python train.py --model="rotation predictor" --dataset="photos of plants and fungi (iNaturalist)" --train_examples=90422 --image_size=64 --crop_scale_min=1 --horizontal_flip=true --translate=0.06 --arch="convnext" --isotropic=false --norm="layernorm" --activation="gelu" --mlp_ratio=4 --inner_norm=false --drop_path=0.05 --patch_size=[4, 4] --conv_stem=false --depths=[2, 4, 4] --widths=[80, 160, 320] --kernel_size=7 --init="lecun_normal" --residual_init="scaled_by_depth" --optimizer="adamw" --lr=0.00083 --beta1=0.9 --beta2=0.95 --eps=1e-08 --grad_clip=0.5 --steps=22700 --batch_size=64 --epochs=16.1 --lr_schedule="cosine" --final_lr_fraction=0 --warmup_steps=680 --weight_decay=0.1
Rows from block 7, named by matrix and row number. Rows with one number belong to one neuron. Each number is 50 + 10 x the weight over the matrix's rms, rounded and kept within 0 to 99. All counts start at 0.
# fc1: MLP up (model.blocks.7.mlp.fc1.weight, 1280x320), inputs 160-319
# fc2: MLP down (model.blocks.7.mlp.fc2.weight, 320x1280, transposed), outputs 160-319
fc1.289:41 48 55 39 61 47 46 42 41 45 49 52 37 40 54 60 64 40 47 41 49 34 42 47 39 63 67 57 41 48 53 60 55 37 69 50 62 42 28 60 45 46 45 55 51 31 37 51 41 54 44 34 71 55 47 63 51 58 33 45 56 44 49 51 40 50 66 56 38 62 57 61 46 51 62 53 33 45 56 60 45 47 41 52 45 52 47 53 47 64 59 49 43 48 53 41 44 45 53 62 53 35 62 55 44 42 40 47 62 55 45 45 50 53 30 53 61 43 43 30 50 46 36 50 70 50 44 45 55 49 51 61 50 62 41 49 54 55 52 59 42 55 58 45 41 49 34 63 40 52 55 60 65 66 44 38 61 63 54 40
fc1.290:63 52 50 47 61 67 45 45 44 48 31 45 60 58 62 41 60 59 62 68 34 46 48 37 35 72 69 43 46 60 67 68 43 43 58 53 40 47 21 61 43 49 47 52 60 57 38 41 43 56 38 53 39 65 48 68 58 59 26 45 48 62 40 64 42 34 59 64 43 54 53 47 41 50 56 49 64 56 53 57 25 59 48 61 50 59 56 47 33 57 62 28 63 47 47 47 55 51 53 46 42 51 49 45 48 62 38 52 55 46 43 58 37 47 42 44 60 62 45 62 55 43 50 60 51 65 47 41 61 49 36 41 32 36 43 46 41 67 37 35 53 47 76 52 29 55 73 35 56 57 51 38 55 59 55 57 56 52 42 63
fc1.291:53 38 56 34 40 54 49 45 50 66 58 45 57 73 45 49 40 33 57 54 24 40 46 53 54 56 62 70 86 47 34 46 59 51 71 50 55 38 72 33 58 51 44 57 50 50 37 53 63 38 66 66 54 66 45 32 57 58 54 42 41 36 48 67 47 55 55 53 54 49 44 50 51 37 62 51 56 45 52 56 55 46 61 41 59 43 51 36 40 45 39 38 56 68 48 42 48 58 63 77 49 59 48 44 56 63 37 41 35 50 50 64 32 37 51 70 47 61 52 49 39 40 52 41 60 58 59 45 56 58 54 41 60 44 47 40 71 48 40 41 58 46 44 44 45 70 45 44 53 52 63 57 42 38 44 26 41 61 46 50
fc1.292:37 37 37 61 71 52 46 54 50 32 56 59 51 53 58 67 48 54 56 44 54 48 75 51 64 45 52 68 38 56 51 44 67 07 49 32 51 46 35 77 58 56 45 56 44 42 71 37 46 44 70 59 42 44 49 50 52 43 46 41 36 47 44 51 53 50 50 54 63 39 58 41 24 51 54 37 37 30 45 61 57 44 58 50 67 37 56 41 46 48 57 54 53 37 43 57 65 57 36 52 61 35 56 63 56 50 36 65 55 52 57 67 63 64 41 63 45 46 54 53 51 52 65 58 47 60 36 58 48 69 49 47 47 47 48 61 55 55 46 52 56 40 42 58 42 47 48 39 42 51 52 45 51 59 46 52 34 51 46 42
fc1.293:48 54 60 53 33 44 53 65 62 45 47 52 36 46 53 54 45 39 48 35 41 40 52 38 37 36 62 43 50 56 52 49 60 39 45 55 37 36 47 33 53 54 38 46 43 64 48 47 58 40 58 47 51 78 59 65 47 47 44 41 28 64 52 52 63 55 44 62 50 78 37 53 46 48 63 54 47 68 66 41 55 33 40 55 62 62 48 45 36 42 45 50 43 66 53 44 43 67 49 52 47 49 77 42 61 51 55 59 33 52 64 47 41 49 64 33 45 48 44 66 50 46 43 42 49 39 61 58 51 35 46 40 60 38 47 52 51 56 64 57 55 52 56 45 58 72 60 50 53 46 33 48 41 40 40 41 46 51 44 57
fc1.294:57 56 52 37 55 59 35 55 57 29 57 55 54 57 47 39 51 48 61 62 47 52 56 50 60 46 48 51 48 65 60 35 44 47 56 62 49 54 56 60 43 47 57 60 55 35 53 43 47 45 45 43 57 68 48 43 50 34 57 42 46 67 57 43 62 60 44 57 54 59 65 39 59 59 59 49 54 35 59 42 60 70 48 43 32 41 46 40 50 53 50 49 47 52 57 60 64 40 28 50 57 51 63 44 54 50 66 48 59 37 55 55 46 52 32 68 58 54 50 52 49 60 46 43 42 47 39 66 30 55 48 69 62 44 71 59 46 56 35 43 49 40 49 60 69 54 51 58 73 51 32 28 36 50 43 60 40 53 45 45
fc1.295:48 47 38 51 59 59 47 46 25 53 55 42 57 67 46 52 47 47 57 49 40 48 39 67 64 72 48 59 63 42 40 48 50 50 57 38 80 49 70 51 50 70 63 53 66 41 45 59 59 46 55 34 48 48 27 45 57 37 25 49 51 52 49 59 68 52 70 54 44 41 51 71 60 44 42 50 52 65 50 53 55 57 61 53 41 31 49 48 40 34 61 63 68 59 57 46 49 45 51 47 49 61 59 42 48 46 30 52 36 51 54 60 55 43 55 60 47 40 54 50 46 40 49 38 47 52 50 58 61 46 41 44 54 59 60 50 68 35 50 52 46 30 54 83 51 49 51 44 69 61 56 50 46 59 50 40 48 43 46 31
fc1.296:39 49 47 34 45 59 49 57 41 60 49 59 43 39 44 43 53 68 64 42 54 63 66 67 54 37 53 61 56 61 66 48 56 35 38 57 69 64 48 40 60 60 45 57 33 53 62 33 46 40 61 62 47 49 60 45 51 43 37 39 41 52 67 37 51 52 58 58 68 49 68 39 55 47 44 46 53 56 43 50 54 36 46 63 55 66 48 50 46 44 63 54 59 57 48 36 62 56 52 50 37 45 49 53 49 42 70 37 47 46 48 50 52 41 45 67 49 52 70 59 40 52 54 44 72 42 58 67 48 47 49 44 52 51 30 53 59 50 70 36 44 44 59 55 60 45 61 52 57 42 45 50 49 66 40 49 64 53 50 56
fc1.297:45 63 43 44 58 50 42 50 63 58 49 43 42 55 53 55 54 39 37 47 51 58 58 59 54 62 48 57 48 46 36 53 45 32 40 51 39 52 44 50 47 33 39 78 62 48 41 61 71 49 51 34 52 49 46 53 49 56 26 42 49 55 48 44 45 45 36 60 53 61 52 39 48 30 57 53 53 63 54 45 52 51 48 58 48 64 36 54 37 50 45 43 54 43 53 54 55 53 41 76 64 60 44 48 36 37 53 51 67 51 48 55 71 56 56 55 42 57 62 46 45 41 46 70 40 50 49 54 25 46 68 48 35 37 51 55 50 42 33 33 44 30 44 43 40 61 62 66 64 56 54 45 45 47 55 43 68 43 52 49
fc1.298:50 55 44 37 54 57 51 44 53 50 44 36 41 31 46 55 33 42 50 55 51 52 94 37 53 45 35 31 52 56 53 28 54 39 66 45 35 46 47 52 32 55 46 53 35 50 55 61 47 45 55 64 53 59 49 46 56 39 50 55 57 43 44 61 47 32 43 43 50 58 56 47 49 50 38 33 64 40 59 46 42 60 45 38 34 59 52 52 49 76 41 59 61 61 73 58 50 49 37 39 67 67 48 41 46 59 43 55 53 53 48 48 62 45 42 39 56 64 42 42 60 41 41 59 45 43 54 50 52 43 47 57 41 34 50 51 63 39 35 40 47 54 46 58 49 57 50 37 76 51 56 41 47 50 49 47 33 44 34 50
fc1.299:46 51 34 45 61 54 47 48 61 61 53 60 50 34 41 50 55 46 53 46 55 48 54 46 38 38 67 49 53 64 66 55 46 44 59 28 54 47 44 55 41 51 36 53 60 47 68 37 51 40 71 53 36 47 36 56 53 40 28 50 54 60 62 44 42 54 47 51 66 51 69 33 55 56 60 41 52 50 38 36 52 72 60 55 49 42 64 49 49 56 63 60 66 62 45 54 58 66 30 47 57 39 42 45 60 35 59 43 41 29 43 57 57 42 55 55 63 43 46 62 33 41 49 42 50 66 43 58 56 40 57 23 50 67 42 50 55 62 42 47 52 47 39 47 52 44 36 43 66 47 47 48 49 46 39 52 56 78 41 42
fc1.300:45 49 52 44 45 43 59 47 46 70 49 62 34 50 46 54 62 61 50 67 54 61 39 40 50 47 51 51 51 53 66 51 43 59 46 69 59 43 36 50 48 56 48 44 41 64 59 40 54 54 50 63 51 36 58 58 48 58 54 35 41 51 33 34 53 49 45 37 56 55 44 36 39 55 59 46 50 44 32 57 48 45 42 50 57 62 56 51 53 44 58 48 73 64 49 36 52 44 43 42 38 49 44 42 71 55 63 60 41 40 58 50 49 50 57 55 50 51 41 58 40 60 47 40 50 57 55 50 51 46 42 46 68 41 40 41 49 64 71 40 56 60 44 53 29 49 57 59 30 37 27 51 53 57 56 44 62 50 39 54
fc1.301:52 51 56 51 63 49 49 62 61 57 41 61 43 57 33 45 48 56 45 41 50 73 44 57 62 38 68 53 55 55 46 49 44 47 56 53 44 47 51 41 54 45 42 55 56 48 50 32 47 44 58 69 47 46 50 56 61 45 46 41 40 37 47 53 68 56 42 47 56 71 42 49 46 51 67 41 30 45 52 54 48 60 56 61 47 63 39 41 49 51 53 51 38 48 52 57 60 55 43 43 46 34 60 53 47 68 45 65 46 41 60 73 38 56 54 70 50 34 36 62 42 50 43 39 51 39 58 46 53 49 47 45 61 35 29 41 58 55 67 53 40 50 49 40 31 54 40 53 53 36 20 40 47 42 40 45 53 51 42 53
fc1.302:53 56 62 38 55 62 44 44 63 50 51 60 57 64 52 60 35 49 45 45 19 51 44 47 42 58 63 59 70 36 32 44 53 49 40 42 49 55 75 35 56 39 31 50 45 47 41 62 62 41 61 39 51 76 67 52 55 40 40 51 33 48 41 73 52 65 53 58 58 67 60 52 46 52 49 63 54 56 49 39 52 39 56 51 65 50 47 48 43 43 55 46 45 69 52 48 51 70 52 60 45 40 56 49 61 53 44 38 36 63 51 40 29 46 42 49 32 59 59 63 52 51 45 39 65 57 66 57 44 55 51 38 72 51 35 45 77 48 46 40 53 45 39 38 39 51 57 55 55 49 39 53 41 49 47 31 43 61 52 52
fc1.303:44 29 53 50 47 74 58 42 63 65 59 63 41 48 57 54 45 40 36 73 67 59 60 50 40 45 65 53 36 37 42 49 72 46 62 23 42 62 44 41 40 41 55 55 57 49 39 52 57 45 63 43 60 47 43 56 55 53 68 62 49 46 63 66 46 68 45 56 46 48 41 75 67 50 57 41 54 60 60 34 50 43 46 58 70 43 57 41 44 57 62 59 61 60 45 62 34 44 46 62 53 49 38 40 38 81 53 60 45 59 62 49 55 56 67 75 48 57 45 57 42 27 67 42 37 27 71 33 57 56 65 50 69 49 54 49 70 46 48 62 59 52 38 51 48 76 64 52 43 40 42 52 34 35 57 37 47 41 60 47
fc1.304:47 34 41 58 40 48 44 62 51 35 53 44 70 51 49 63 57 47 41 51 53 36 49 53 65 63 53 46 53 45 45 32 36 60 52 60 57 57 65 49 55 32 51 66 64 44 55 62 37 52 41 54 69 60 39 37 38 42 54 41 43 39 47 60 49 60 47 63 48 49 63 51 57 66 64 61 39 32 42 53 48 61 49 75 43 60 39 60 42 46 49 35 58 35 56 60 64 43 48 41 50 56 58 58 31 57 59 53 48 44 54 42 58 40 35 61 57 51 45 47 26 49 64 50 37 36 50 75 32 43 45 47 64 37 52 65 39 63 44 49 56 62 63 55 42 52 34 50 64 55 51 44 48 73 50 56 42 54 47 50
fc1.305:59 48 52 40 59 57 40 55 49 52 53 45 57 66 45 55 50 40 30 54 46 39 64 52 57 48 62 46 58 67 54 47 49 24 61 56 49 56 47 54 58 53 47 56 38 59 56 48 45 48 52 50 71 70 40 40 55 48 47 39 40 57 61 58 53 46 58 64 49 60 58 60 41 33 56 55 46 48 53 63 55 56 41 59 56 54 59 52 17 54 36 46 44 50 53 62 44 76 37 58 50 47 45 56 39 50 59 38 57 50 51 56 51 41 25 53 59 61 37 46 48 38 41 63 45 43 43 57 51 52 72 36 61 34 37 47 56 54 52 44 38 46 53 47 42 50 51 42 39 57 42 56 34 47 43 32 36 57 53 51
fc1.306:46 40 55 39 56 58 27 37 42 48 59 61 51 52 66 61 73 57 46 60 17 52 40 58 34 56 46 49 62 54 37 53 56 27 38 51 52 52 60 37 39 61 47 64 48 58 49 63 57 51 59 46 62 48 49 57 52 55 48 46 39 38 54 60 44 44 52 57 55 59 43 58 39 45 59 69 67 53 56 60 19 56 43 41 56 51 47 47 42 37 59 59 60 58 46 51 56 65 43 35 48 41 57 45 53 60 51 56 40 57 40 74 24 58 46 61 65 53 52 39 37 38 58 44 46 41 47 31 54 65 38 55 29 44 42 49 46 51 36 47 58 47 59 37 46 64 72 50 50 63 50 65 61 57 49 45 60 67 42 48
fc1.307:52 47 57 30 52 52 56 54 76 22 51 31 59 50 34 46 48 57 47 41 48 57 66 54 52 54 52 52 57 66 46 45 52 45 65 65 37 51 56 56 34 62 63 49 42 49 50 53 38 61 62 40 66 60 48 42 52 50 64 61 60 48 59 43 50 63 67 40 49 64 49 41 41 49 51 50 52 36 72 45 60 48 32 54 47 51 48 48 47 72 46 61 46 55 56 58 62 70 37 51 51 57 47 55 47 63 51 56 56 55 35 53 67 43 45 36 40 43 51 63 44 41 47 41 47 36 57 51 50 60 48 52 43 50 48 53 70 50 40 52 57 45 64 41 67 44 47 57 50 36 37 42 38 48 62 73 46 49 58 51
fc1.308:30 57 49 52 49 61 42 52 55 64 43 59 24 47 55 51 47 54 63 32 35 52 56 52 40 45 73 45 66 56 41 59 41 44 61 39 64 53 59 49 62 41 47 56 50 49 33 44 56 35 57 53 39 64 58 66 53 32 42 59 35 48 61 67 57 62 51 42 55 69 64 44 57 53 47 49 67 59 44 23 55 53 63 62 64 42 65 57 41 36 68 60 59 62 49 36 39 62 57 48 43 46 52 46 64 53 46 50 42 57 69 74 34 50 53 75 45 34 65 60 58 34 52 35 54 51 37 62 61 62 50 40 69 49 39 44 62 69 47 38 31 46 54 50 47 55 48 45 71 50 30 67 62 51 46 33 44 47 40 53
fc1.309:57 43 45 58 44 49 56 66 57 56 50 48 52 61 67 52 55 35 58 75 54 62 48 34 43 63 59 62 51 43 43 40 50 57 54 73 53 56 34 43 60 36 33 42 69 46 36 33 59 58 61 56 65 55 50 62 56 69 43 48 38 71 53 35 61 39 51 66 60 58 60 45 47 58 55 75 57 55 28 44 52 60 55 33 48 58 48 25 39 63 59 50 57 50 57 50 50 60 43 53 52 51 41 68 43 44 47 57 69 52 45 49 48 41 57 50 57 53 45 64 71 43 30 47 51 31 28 41 33 42 46 60 34 55 55 52 58 57 50 53 68 45 56 48 56 60 40 43 71 51 60 43 47 65 60 33 53 49 46 61
fc2.289:44 42 49 47 53 42 52 44 48 37 49 60 49 58 56 64 38 30 49 55 44 50 24 38 58 46 51 50 55 55 35 43 37 49 43 47 49 55 47 56 51 55 61 49 41 48 46 34 56 68 54 50 48 55 43 56 47 45 46 36 56 46 45 59 42 57 46 48 34 42 52 64 38 41 37 25 50 51 60 63 50 57 42 55 60 72 50 48 38 47 39 55 49 51 46 70 43 67 56 48 54 49 40 48 35 48 58 58 41 42 58 54 49 49 44 53 50 46 40 54 37 42 75 53 57 43 60 50 48 65 63 43 34 47 52 39 52 39 39 37 48 52 33 56 23 56 52 57 51 46 47 53 53 54 57 50 51 56 50 66
fc2.290:53 50 49 36 50 60 62 59 20 41 50 49 55 48 57 64 48 48 63 47 34 44 49 62 37 27 46 46 51 54 66 58 51 51 66 55 24 47 50 45 40 72 44 75 16 71 58 51 45 55 31 30 56 61 80 50 40 56 41 67 37 48 56 63 43 71 60 50 27 58 49 51 59 60 43 40 42 69 56 45 50 82 49 38 48 58 46 47 23 71 57 49 44 52 38 67 62 47 50 58 37 45 52 38 38 52 50 50 10 56 47 48 63 60 58 41 40 34 65 61 37 46 52 28 52 57 48 53 61 54 58 56 40 37 58 29 73 59 42 54 44 52 45 59 71 49 54 44 48 35 40 54 40 76 70 65 72 67 35 36
fc2.291:44 54 64 48 66 58 51 59 84 45 23 55 57 49 61 70 42 45 35 45 58 53 53 57 70 67 50 53 49 37 53 23 51 51 26 57 69 49 43 51 47 28 49 29 52 35 58 32 57 36 75 53 51 34 34 66 39 36 67 27 68 42 53 34 36 52 68 27 42 45 49 37 33 27 59 51 59 48 37 62 56 67 59 68 64 56 46 53 29 23 29 44 41 58 68 76 45 36 48 27 39 61 44 79 48 28 47 48 56 43 51 66 47 48 31 62 51 65 44 64 45 34 32 59 57 51 51 43 44 52 31 34 63 49 50 46 40 29 51 51 53 38 61 44 49 69 21 56 57 55 44 58 46 40 36 47 33 53 59 55
fc2.292:46 50 44 51 58 45 48 51 35 48 64 42 38 57 53 67 30 43 66 54 39 55 62 49 56 33 55 43 42 63 56 45 63 50 41 36 45 54 68 62 37 64 63 67 72 59 56 57 57 40 47 65 58 48 51 65 44 63 42 64 29 33 58 60 53 70 51 62 61 60 55 54 66 48 46 44 42 57 48 45 49 70 47 62 64 44 45 47 38 52 37 64 39 40 48 66 50 53 34 58 41 54 39 32 64 56 63 54 48 58 50 55 40 46 49 45 48 50 70 54 55 60 57 32 51 63 53 37 47 57 50 48 62 43 66 40 44 44 61 26 65 58 62 54 49 56 52 42 40 60 52 59 58 36 68 44 44 55 26 49
fc2.293:61 56 61 62 56 65 49 49 61 54 56 55 57 50 31 38 50 45 52 38 54 63 48 37 63 54 50 47 44 56 47 37 47 49 40 41 47 43 48 58 37 48 56 42 49 44 42 61 43 33 63 39 53 40 42 47 43 44 60 46 57 42 59 46 47 45 58 42 44 43 56 33 43 49 55 34 71 80 38 68 60 46 58 65 54 60 41 42 66 41 44 44 38 49 64 46 47 44 37 42 54 58 58 64 75 30 57 54 36 54 58 69 55 34 38 32 48 49 47 57 49 43 79 47 53 54 59 49 42 30 33 49 45 58 61 69 46 43 53 46 53 46 49 47 48 64 54 54 50 52 55 47 48 39 45 45 60 42 53 61
fc2.294:57 53 49 55 47 17 53 43 47 37 54 39 56 35 62 42 49 52 52 56 54 36 37 58 52 49 58 51 40 56 61 64 51 42 60 64 48 61 66 45 53 56 65 50 52 49 68 55 55 37 43 54 52 53 52 52 50 62 48 46 32 56 39 59 62 47 54 50 45 46 56 45 58 57 48 45 43 48 54 49 69 39 53 52 42 53 48 42 59 58 59 62 55 45 48 46 63 42 52 50 49 55 59 53 39 38 50 68 53 52 33 38 43 42 39 45 60 56 54 39 46 57 46 46 35 42 43 68 52 57 58 51 40 61 42 56 73 54 56 47 44 45 66 45 44 49 44 41 43 62 46 34 46 59 45 46 55 50 50 48
fc2.295:46 64 74 42 69 52 57 43 83 53 32 62 45 36 51 72 38 34 45 48 65 63 55 50 73 62 48 53 38 35 36 22 62 51 23 60 61 46 27 42 53 36 53 32 55 43 44 46 70 33 78 55 55 29 43 57 36 23 75 37 56 39 51 40 42 48 66 30 47 43 58 23 37 36 64 61 55 51 32 57 56 75 65 80 64 68 41 22 32 22 29 48 35 52 69 75 29 47 61 29 48 62 35 79 52 27 57 39 45 56 43 67 52 36 27 53 40 55 59 73 37 38 57 52 72 59 68 62 45 57 54 45 64 55 42 43 54 30 44 39 55 41 63 52 58 73 33 39 39 40 54 64 36 50 39 56 41 55 48 57
fc2.296:44 49 56 42 54 46 54 51 48 58 45 55 49 58 46 46 50 40 54 54 49 38 48 44 56 49 70 45 48 49 55 59 51 52 52 35 51 31 42 55 47 52 53 52 47 50 60 55 62 51 53 39 54 49 40 64 61 62 53 58 41 49 58 54 54 65 53 57 54 51 57 53 55 51 58 45 52 48 53 73 48 45 56 50 50 49 43 44 57 53 54 48 43 52 53 48 63 53 56 47 41 59 50 54 41 49 49 56 84 45 51 58 61 55 58 57 48 44 61 49 44 55 41 47 47 48 28 41 33 51 47 40 57 53 56 63 54 53 56 53 53 45 54 51 53 47 59 47 47 59 46 40 49 47 46 47 60 53 52 59
fc2.297:46 45 36 39 46 65 55 60 26 67 32 51 41 49 46 67 50 49 62 32 52 42 58 38 42 37 42 50 60 39 62 54 55 45 62 39 53 47 63 65 48 65 58 68 66 59 48 65 41 45 26 48 54 60 50 64 43 48 34 72 53 43 51 56 48 60 53 56 60 72 41 49 57 56 45 54 59 44 60 48 51 68 48 46 50 48 51 72 43 71 50 36 58 53 39 66 40 31 36 66 34 48 60 33 65 54 56 34 57 67 62 38 61 63 56 33 65 33 54 40 60 66 44 36 50 63 72 45 55 61 52 49 54 47 47 41 50 54 57 34 44 57 54 67 66 42 48 42 44 41 48 66 50 52 65 51 69 76 26 55
fc2.298:48 54 52 43 61 46 60 60 50 56 50 37 37 32 54 18 39 60 55 41 55 43 55 53 62 48 43 55 50 35 66 45 53 49 38 54 55 36 52 41 41 54 50 50 48 50 58 55 55 37 59 64 55 45 60 50 39 39 50 50 57 45 54 52 45 38 54 51 55 54 37 46 48 41 53 47 62 49 48 52 54 12 49 49 61 41 50 49 79 39 40 34 41 51 48 23 55 30 30 42 52 57 67 54 69 50 41 54 45 64 48 46 38 42 49 45 52 51 40 52 60 47 48 43 55 51 48 47 55 50 37 36 49 54 55 68 52 40 54 56 46 53 59 65 41 51 44 52 38 44 67 66 46 42 54 52 43 28 43 54
fc2.299:41 61 55 49 58 52 32 46 40 57 33 48 45 53 55 54 42 45 62 38 63 41 63 50 46 42 63 48 37 50 61 46 45 30 51 33 51 45 67 54 37 53 52 58 44 61 58 45 54 39 49 52 62 48 68 57 50 49 56 50 40 46 56 54 40 35 56 50 70 59 58 31 46 66 60 49 57 39 48 64 50 53 66 53 49 44 41 44 44 55 49 33 41 33 67 53 64 65 48 58 52 52 42 51 58 41 59 43 48 23 55 61 63 55 62 67 49 56 64 39 26 48 48 37 47 58 56 36 45 51 47 51 56 31 61 51 46 54 38 54 55 48 62 51 55 50 40 54 59 60 42 68 54 51 52 43 40 49 46 63
fc2.300:55 47 53 54 53 57 47 56 56 55 49 49 53 66 49 23 52 41 51 51 54 66 51 51 52 51 56 51 47 48 47 50 53 61 49 51 50 56 41 42 47 43 57 45 50 49 51 56 50 43 56 40 55 45 45 55 53 56 59 49 52 52 49 48 53 48 48 54 54 43 45 43 49 51 56 52 60 62 53 67 52 04 59 49 50 47 44 46 86 50 47 41 44 39 62 19 53 49 47 47 48 52 51 55 53 45 52 52 60 34 57 53 54 46 45 44 37 59 59 46 41 52 69 49 47 51 43 50 53 50 33 41 50 57 51 75 45 53 43 48 52 49 50 47 50 50 51 60 72 57 50 40 53 44 43 51 49 33 53 61
fc2.301:56 55 50 46 54 52 50 44 58 53 41 37 35 41 68 49 42 36 51 29 40 56 50 53 60 51 43 52 48 42 60 53 60 41 40 45 44 60 57 55 41 40 63 47 54 39 51 71 49 44 52 44 53 44 38 52 56 45 52 49 41 49 48 51 48 48 64 58 35 55 41 31 48 49 47 55 71 68 46 65 46 35 57 51 55 69 45 40 66 43 43 61 47 55 52 40 34 55 60 48 50 53 54 54 42 44 59 51 63 29 55 46 44 49 49 33 47 61 56 63 43 50 56 50 52 44 52 57 43 55 37 48 44 60 71 58 56 44 51 44 48 46 43 38 45 54 41 44 46 45 47 37 47 50 51 34 58 39 51 45
fc2.302:54 63 68 39 68 58 62 60 75 59 29 44 56 40 53 45 43 48 48 38 55 55 54 53 74 63 53 46 52 38 51 27 42 46 28 57 68 44 37 44 36 35 43 37 39 40 61 46 60 46 64 48 57 30 41 70 44 46 70 46 61 48 59 38 40 48 71 32 38 55 45 49 43 32 64 43 77 74 30 60 49 50 66 68 54 48 41 48 52 29 34 48 34 63 74 49 52 47 40 31 39 61 59 77 66 30 55 41 59 50 57 71 39 46 28 54 54 50 52 70 48 35 50 53 52 57 38 47 39 50 21 36 61 40 43 65 50 37 46 50 54 40 63 47 56 70 25 49 67 48 52 48 34 49 38 49 39 34 60 46
fc2.303:47 53 67 55 48 42 42 56 49 53 60 34 40 43 60 57 65 32 65 58 61 62 39 55 41 57 54 31 52 52 59 62 58 66 67 61 58 44 64 42 49 50 51 58 52 64 40 36 29 43 26 42 66 43 57 45 52 55 65 56 63 57 39 36 66 49 40 54 52 48 41 47 47 64 64 54 40 62 48 36 26 54 74 58 27 50 41 56 45 70 67 44 45 58 57 54 68 72 66 64 45 38 54 54 17 61 49 53 54 52 48 39 54 56 54 78 54 55 52 42 58 59 33 39 46 65 44 52 40 52 50 57 47 39 54 50 44 69 62 61 61 41 51 33 29 45 49 58 50 58 55 60 35 42 40 49 43 61 56 33
fc2.304:45 62 49 58 34 72 52 36 57 42 50 38 55 58 38 61 64 53 40 49 47 62 36 43 44 64 54 46 43 49 39 65 44 53 71 72 29 50 62 68 54 42 51 41 51 38 33 58 50 45 47 50 40 59 53 50 58 52 55 41 60 64 43 42 61 52 40 52 51 43 49 49 43 54 49 37 35 72 46 62 49 61 47 50 37 45 54 52 37 59 67 30 60 58 57 65 60 52 40 47 58 44 54 56 33 43 56 56 64 59 29 50 48 42 43 38 41 52 51 40 39 43 73 63 51 39 41 52 68 44 43 37 44 52 50 38 53 51 60 53 43 48 42 45 57 39 41 53 51 55 36 49 50 36 35 50 54 74 65 44
fc2.305:47 49 51 47 49 53 17 42 47 48 63 52 52 39 44 56 39 42 51 63 45 49 52 52 51 45 51 38 58 42 42 48 56 53 50 51 62 47 47 45 43 56 55 51 44 50 50 34 39 46 51 48 48 51 54 38 54 51 47 44 39 46 66 44 58 48 49 61 48 56 31 63 47 43 51 46 43 62 51 54 52 56 45 47 51 42 52 59 47 51 49 45 49 46 53 55 45 52 42 48 47 55 54 44 60 41 60 61 43 42 55 57 52 36 56 40 48 51 48 48 27 54 61 49 55 50 37 56 40 43 38 53 43 50 51 47 48 51 56 61 46 45 56 58 57 59 51 45 49 54 49 69 55 54 57 42 52 49 47 49
fc2.306:41 60 53 53 38 42 63 59 60 72 50 64 50 43 66 68 67 59 37 55 38 47 68 57 38 71 27 41 59 36 36 68 33 47 70 54 45 33 42 44 41 47 59 39 30 45 29 45 29 56 31 45 43 59 36 44 48 64 54 47 70 68 40 34 22 43 31 50 47 59 28 50 38 46 51 46 65 50 49 50 36 67 51 33 25 40 67 62 27 64 69 34 67 72 51 70 38 57 38 51 37 46 49 68 30 56 43 49 60 49 43 41 40 50 63 52 32 23 46 64 51 47 55 57 44 35 38 57 41 45 49 43 41 55 35 31 77 59 37 56 35 35 51 59 44 43 45 39 50 32 46 42 34 44 30 64 66 68 54 27
fc2.307:64 56 62 44 60 39 42 62 52 51 43 48 51 42 60 40 45 47 62 41 49 37 37 59 50 42 58 38 46 48 53 52 57 40 45 48 38 52 61 57 45 57 53 56 48 56 69 51 52 58 47 69 64 39 63 53 56 53 60 55 39 49 54 63 50 43 62 45 55 50 58 49 48 53 58 46 55 45 44 45 50 34 63 52 53 42 36 46 68 50 51 52 37 48 35 43 55 66 45 52 51 51 52 55 50 47 47 49 56 49 36 53 40 63 43 45 66 51 51 51 52 48 55 38 52 52 48 48 46 52 62 46 43 58 47 70 49 54 59 52 57 51 57 43 52 59 48 57 29 51 49 50 40 59 46 41 58 46 48 49
fc2.308:49 62 59 49 67 44 45 54 63 52 36 61 48 52 52 46 38 44 58 36 61 45 63 47 64 44 50 48 47 65 64 32 52 35 29 45 54 38 56 47 35 45 49 47 48 51 48 59 60 37 64 52 58 33 50 66 49 38 59 51 35 42 49 48 54 43 67 43 35 58 48 23 52 38 56 47 78 60 44 63 61 51 62 62 61 47 38 36 57 32 37 47 35 42 58 48 47 52 38 33 37 63 39 64 58 44 48 40 52 52 55 53 46 54 46 46 53 47 54 56 53 28 57 45 49 45 48 52 39 54 27 53 53 49 63 67 47 39 40 46 53 58 51 46 52 65 19 50 55 53 57 56 49 51 50 39 46 42 52 52
fc2.309:54 58 58 60 53 64 56 34 33 59 56 51 37 44 43 51 73 72 78 53 68 55 47 34 30 42 50 50 49 57 59 63 57 68 73 53 57 81 42 54 54 61 74 76 61 71 39 62 24 37 26 47 69 46 72 69 41 53 61 65 64 55 55 46 37 50 54 47 35 63 42 41 53 76 61 39 44 57 43 49 38 52 72 54 33 69 35 58 52 79 56 52 35 53 64 46 42 52 59 72 44 42 47 44 47 49 53 53 49 60 57 36 68 48 66 47 56 41 55 28 64 55 57 24 43 67 61 69 61 41 60 48 57 41 41 61 50 74 52 44 67 46 51 44 57 44 57 38 58 59 31 49 40 57 50 62 51 58 38 47